Weights of a small encoder-decoder audio transcriber: decoder norm rmsnorm, trained on read English sentences (LibriTTS-R).
Rows from block 5 of the text decoder, named by matrix and row number. Rows with one number belong to one attention dimension. Each number is 128 + 32 x the weight over its row's rms, rounded and kept within 0 to 255. All counts start at 0. After the name is the row's rms in percent of the matrix's.
# v: attention value (decoder.blocks.5.attn.v.weight, 384x384), inputs 215-257
# proj: attention output (decoder.blocks.5.attn.proj.weight, 384x384, transposed), outputs 215-257
v.200 098 [136 138 102 132 103 157 142 139 175  96  65 153 183 150 133  92 140 194 149 106 177 147 143 178 132  93 160  96 214 132 130 150 127 125 106 143 179 112 130 122  64 194  90]
v.201 092 [203  95 154 144 155 148 135 150 137 169  88 122 137 187 118  65 100  94  95 152  93 133  92 159 163 132  96 151  91 114 109 110 113  66 145 145 165 134  70 131 140  63 149]
v.202 102 [134 128 131 112 123 133 109 125 144  74 133 171 139 180 155 156 111 126  63 142 111  96 182 181 119  77 148 101  85 113 191 110 137 106 103  95 157  98 203 130 139  50 181]
v.203 104 [ 94 184 116  92  94  81 129  95 127 129 121 130  88 108 128  99 109  87 176  92 100 171  92 144 171 140 180  99 134 129 105 114 169 134  84  94 136 138 115 136  69 180 135]
v.204 093 [ 80 161 142 111 161  94 157 116 185 120 176 128 136 114  81 122 141 179 108  78 157  53  92 109 112 183  99 149 145  82 105 123 114 145 115 108 197 139 156  78 140 123 111]
v.205 094 [ 96 178 168 115 103 154  34 139 144  85 122 108 186 134 140 117 172 109 156 126 131 111 127 110  58 116 145 150  89 110  63 200 139 141 166  92 100 158 107 129 149 215 133]
v.206 104 [156 125 150 126 126 118 144 134 107 115  83 145 125  49 152  89 111 100 140 114 129  82  63  93  83 129 153 187  82 137 121 107  83 119 116 110  92  92 120  70 134 128 153]
v.207 096 [184 110 163 122 129 183 178 144 185  86 106 139 131 116 108 126 195 130 143 190 102 131 136 148  84 116 117 126 157  87 127 126 137 103 166 128 124 136  89 137 130 101  96]
v.208 091 [101 176  75 146 122 145 118 214  58  85 115 146 142  87 101 109 111 134 103  94 124 121  66 143 130 122 127  76 127  75 127 127 175 139 131 141  99 132 121 151 134 174 109]
v.209 091 [155  72 114 121 132 137 164 135 170 107 105 132 125 202 106 132  92  83 135 146  75 186 169 108 139  87 192 160 136 124 123  62 138 155 128 119 126  83 116 133 137  98 140]
v.210 093 [122 128 135  98 126 128 111 135 117  60 155  99 155 156 120  89 136 154 105 169 154 135  91 189 101 156 164 140 149 105 145 100 165 129 156 158 142 134  91 138 194 108 158]
v.211 102 [160  55 112 120 158 114 194 138 123 156 144 132 114 127 133 115 166 110 100 165 138 161 157 150 118 185  94 127 123 157  68 121 112 135 175 126 108 185 167  87 140 118 126]
v.212 097 [106 158 122 149 160 131 120 104 132 180 200 118 110 165 149  49 148 134 175 117  88 114 106 157 170 120 169 138  71 173 115  97  98 108 162 168 104  95  96 138 147 137 144]
v.213 094 [152 129  79  82 137 172 110 104 155 175 172 148 136  61  95 116  93 160 101 100 152 108 127 145 105 113 153 150 176 123 113 178 159 186  97 124 131  95 176  95 123 166 123]
v.214 099 [147 181  85 152 169 168  83 130 123 156  84 162 118  95 173 128  96 134 132  76 205 123 106 130  97  57 147  78 173 143 115 125  81 143  80 129 136 107  91 150 137  76 125]
v.215 104 [151 114 142 105 132 155 155 126 159 118 140 164 132 159 117  80 113 117 128  70 148 182 121 106 140 158 161 156 159 103 133  41 127  72 140 114 124 129 141  50 131  70 182]
proj.200 095 [168 184 164 118 125 105  79 139 117  84 121  82  63  83 143 139 135 127 167 199 125 193  98  70 121 154 118 141 125 149 175 112 175 109 170  85 176 105 150 107 135  47  87]
proj.201 094 [137 160 190  74 107  74  90 157 133  87 106 146 159  90 157 147 122  95 166 104 165 140  85 157 127 128 211 105 164  71 161 198 126 151 136  88 116 162  99 121  77 147  90]
proj.202 098 [153 175 145 124 134 110 184 199 120 194 148 117 125  49  98 139 160 115 110 110 186  86 122  92 103 167 136 177 161 148  92 157 129 193 115  95 124 158  59 125 136 139 109]
proj.203 105 [134  83 175 175 153 114 122  95 129 105 122 157 140 119 121 116 160 111  91 147 124 162 159  95  90 113 108 112  79 145 170  83  58  90 154 137 117 148 163 175 130 160 118]
proj.204 094 [ 86 152 163 163  53 150  69 157 121  92  33 107 195 168 110 160 138 140 168 157  98 195 155  85 145 144 114  84  62 150  76  96 144 110 118 111  88 106 148 101 126 128 109]
proj.205 095 [158 101  87 176 106 147 178 167 100 192 126 154 106  98  91 151  81 142  99 135 112  94 107 116 145 110 129 148 141 156 122 138 120  88 110  77 158 123 119 125 121 199 117]
proj.206 104 [ 89 135 152 126  49 132 151 151 155 147 100 105 165 164 140  84  98 127 126  89  79  42 112 139 163 110 161 108 117 184  94  72 168 148 145  90 113 116 106 152 114 168 145]
proj.207 097 [119  94  82  84 100 123  56 127 122 131  77  73  90 128  87  89 157 185 168 140  96 114 140 116 104 181 128 175 184 138 149 128 141 108 110  99 128 143  99  96 132 118 134]
proj.208 097 [128 110 166 139 104 110 114 107 135 157 134  98  92 168 165 141 130 191 133 178 143 116 147  97 156 108 165 142  87 143 103 101 114 140 117 131 197 122 145 138 135 108  98]
proj.209 093 [109 150  93 118 190 125 172 115 145 120  89  76  88  91  94 147 101 158 102 105 143  82 108  79  34 171 148 139  52 105 138 190 108 163 138 114 126 134 145 146 179 110 116]
proj.210 098 [156 165  93 150  64 136 120 127 160 149  96 196 129  78 156 130 108 135 148 129 125 139 167  96 144 152  94 110 171 104 137 142  72 184  76 196  90 166 141 123  97 176 113]
proj.211 103 [152 144 166 117 101 132 181 143 140  99  87 104 119 145 157 125 104 140  84  84  92 125 132 177  85  33 162 149 132 120 128 127 139 138 126 107 101 137  76 106  82  99 181]
proj.212 101 [115 166 130 137 124 123 105 164  94 119 145  89 170  77 200 206 104 147 118 139 159 118 142 140 146  97  87 138 162  99 139 130 143  65 113 100 132 122 109  86 138 102 143]
proj.213 094 [177 131 177 102 117  80 147 102 122 165 116 139 140 177 179 167 164 166 148 214  96  99 161 129 158 175 103  66  70 146 182 143 113 158 123 126 110 111 140 132 121 116 150]
proj.214 098 [103 114 178 123 156 104 115 133 136 109 128  96 128 170  93 121 135 160  93 193 152 144 124 101 159 129 161 159  59 148 141 155 171 116 104 126 117 109 140 106 121 213 108]
proj.215 098 [131  91 118 177 113 105 167 148 126  92 111 117 104 117 174 173 132  91 103 162 140 129 137 101  95 111 113  96 130 130 167 139 128 173 150 144  91 118 108 154 132 117 155]