config.yaml
encoder_arch: "tdnn"
model: "encoder-decoder audio transcriber"
encoder_depths: [18]
encoder_kernel_size: 3
decoder_fused_qkv: false
init: "torch_default"
grad_clip: 5.0
Rows from block 4 of the audio encoder, named by matrix and row number. Each number is 500 + 50 x the weight over its row's rms, rounded and kept within 0 to 999. All counts start at 0. Numbers have three digits each. After the name is the row's rms in percent of the matrix's.
# conv: width-3 conv, dilation 3 (encoder.blocks.4.conv.weight, 384x384x3), inputs 22-43, a 3 kernel for each
conv.219 100:462599553507505413484504528422524498560496480497533486537447464456417514488453448487567515462522456463457456428651481444530496504518415600465493567479592514459447499515440505546534560490451440490426
conv.220 097:451517529485537577532561566531619445522506512461541536515426584482510500549525610409506506463535498532464412496437460525499549448577492437480523417546466537482531501498434478508562432524492544555494
conv.221 099:448541503544522498527473449584533417438600550553523525438473520508568511500493632451576463503376456446520478475531496591509415526576398455559429484503499512488496462550471577526580516452544494563460
conv.222 101:443629523430446533487452500425521512492546576479605458503412498537573560589480535541468463498535571495535424520493544533630436505577433558470409499538488491461485504504510600461474486471533521462486
conv.223 099:530500540530463454445513513467466465545533491551459564475405521601483540517494397542465566511491489566524494553504414525450428551487479607452445521548505528618498466564498613522496430543466510489479
conv.224 104:534559455541553512448506472512468493510517495579560527416453504509439500479508489552581435578501548529585519486518500474509509569462461452432557544424545684470499517473455449483489567404464579458479
conv.225 098:525523521530542521453443483408536510466459486459534456419431433449558397449531510550485528428416489527451489527556461472494534456533496436513477506467544462468470532435472531539476499502532574456486
conv.226 101:546478493528546450551493561466443494497474501453495575507530509450554460508477546513476479500473513608546511417503434507576508429540501494454491534474515491444514411441491453512436542480588540531546
conv.227 100:468509519530499468423530520524474439413508507536511453506492453504480499351516559509493502496452478532530475558603558578542466459509513484474477555520530517466457492427494526437541536495535390479534
conv.228 104:544569412592499521451506545477531540501548486432528478426451455551597474465535504535461577503470482441617496574487448515504452478501469469462459520525445550547498476458418432443495544464501458448407
conv.229 097:507522419493465500493475485546517460461505482560440538478577500534585544551580467524494441607461435515572571471562541502519419470610532487485516581501477525491506487463462510563555562514442465541497
conv.230 097:437425488515547540447495388460438460481473551463588620459432558506568502526443454425491565455435503467535542453459479540531487509496433522532552588498466476499502492484502445532499478412505497534545
conv.231 100:487554462438569540476458528471416487485463423540464525527508448481471459508570528537458425577502491556473572542468458508443462507546565478454547479566556473536549496442524561483388525579459493469510
conv.232 104:381519460438537469420551602423544489502463499455530537531478465546499458487438530494469498509487461509494410370577471396538579435589532581557511528498510501541496552553517542539533519480587423490528
conv.233 100:482535460422527457436491491518409569452496460523516541561530529489518491446507469490434471560486554427476636500400445418490460495512473470542477557578486536526596508518513562556416524483555467466527
conv.234 102:531458436587548507464432454506444491454471441543480478543465470570479498480496468522406520449508462542501497557501478508461431510407487516531486450543566450449489523516522516423565525561535516512491
conv.235 098:520573516491414442514549524391451407518410520527542387497497441531565545492541467473516494536427509519520438436479570558481437398480584564467518542506513427467490507481519537513477461546565530581521
conv.236 102:473479553498501462512459503494557513522492497544500536582499514524509435505527547547451552563538433494534542430518567485495442525496415580478486398418529436563468522528526503438421418579418388589476
conv.237 100:517448532485514490668581502477460498557507525520491454449489493474521529539538510549524519452613466468573464512513521531385540506503528535452436558467520482537505516490457473491512564443468536562452
conv.238 099:542476428530546532467418519463519589510501486529382551471394457499612527581530490547467467484558532508461395524550490497412533544482457463497504519534456552495538489541547529531538493609488495449412
conv.239 101:510561494510487558533463566523601556431571459505621510453531506560431394511448463468590506465437485516449490467476565526382386497518441491475481490515556516448584584417443526621504485489448552529537
conv.240 099:397510503513447602466483463456475544479410520401539428485463563466532498459438517400618509544353526497593445484628423566473417452512420398599500469433499432556452556443417447449501515512465498460585
conv.241 100:595542566444473510550358510518547577513546493494428518494489423439555456499465473511557454461502473467605404492502523439524637586511551508462478466488492535489442556452505467470468424594491466591459
conv.242 100:494549495525449539532521545487486548482517499540491508551519547437490482472527484468474500516463505515449455456531571491566505590609561521498539550491512526527395535429503516443477509497549447498494
conv.243 097:527476500517599500505583517461491449514481465485575539505554573538495552536537496453508481469481474472514538578549446580490499482580440464480520567497525485489546487527562507452544377468562597424487
conv.244 100:453508477540466526498596591489561549397473507559536425547490486438587522516561493502562541581454536449443493557507480435507527556452491462540498513500534458492475450489480478539444557447456562426466
conv.245 099:495506474558518410467460515507458508538413495470466497538441524478486526509507528507457460563384517512498530525572538504521502548537486537416526556452550427488501547501579550488532621457565437536572
conv.246 099:485501467495431457482593425517434535460440577511436533509515503519442500602565447506568548402496546443555599511453566453506556562479481431562528443432575515543512515449502489509460449446507592475520
conv.247 096:467407518497581509511475572438558485412480489592570541447487447503507528547511470490508524607540559454486556579447579540518494488546523455469498446470544510541564506534526498436511433377476415440487
conv.248 095:523537541551531516414458597500492491414420539483484456504495489505580571542525472498548497552481522463502519480533455434502501466530528532572485429553491471547453542496528436410462495517522573492437
conv.249 101:459540487443512435468469474453550507532515476533565461417442486442485474460631479462496433428421493531391442477526584453474491495494579481458458494581490527500450433580496563583494561508536472431510
conv.250 096:565478523571574452499445425498396580553463429460523479418491536554410538538472449454512566462548448496574468519391447524627491544419545512506479497507580495488495481533515471524500365575446473694471
conv.251 100:405474469507584477489493493488537518459558565543561445430544463479438490480514457459507512457479456594506483467519452428525584501464531444515446487430545478460497434504462447524531436509518557656531
conv.252 105:501506465476412518461383524447544481535474518420496520486620538474494471415579547515500530409484492521539491401416509396548509497576559445534464447508549461601534443490490417470476486523438489502559
conv.253 099:500454500495477503594425500524562515557471512471412533483562598491503559560565543519519457513498480461470513531477512337527485451469473455595549483583558485564480507508448541521502491387467518502593
conv.254 099:437516499530385479521480522439496429517440479563507554464551558440545448430573522490481545494581484488506480524595516398452473530525469441512554557546534482543477475457509450534425396420470549477509
conv.255 100:517508457506512511465489558589501443530522470543471546527347525408424463486463537486567515489449509598548450509365498492516536388477491464439508459467542529460502497528557457454547444454452510503441
conv.256 102:524480370510539450505492526519619440496470551478598489535432503467399539471459586514577497470413598520503505474503589445526506553491420484561423471541524553592426445562427453446576475472477454405568
conv.257 100:559532485497531462434502467504534571570532583509477504609508431449570517445489479517551484556473457553472528518513490526555486483550519534563446468560491484534480580415468581507470545592430477525492
conv.258 103:421462487544573526480485536505482480421470460457549451488483500442515552512558501492521522510511572401525496508458471550453457446539432548505492485538574448445527592485490428447451523467485512583513
conv.259 105:529539526437486425414530450503442484489484485496427448447497580463501512434461537435564564529483488444454479507576561490583456511500549459502426485536476518527414453474416453506461570469486541549465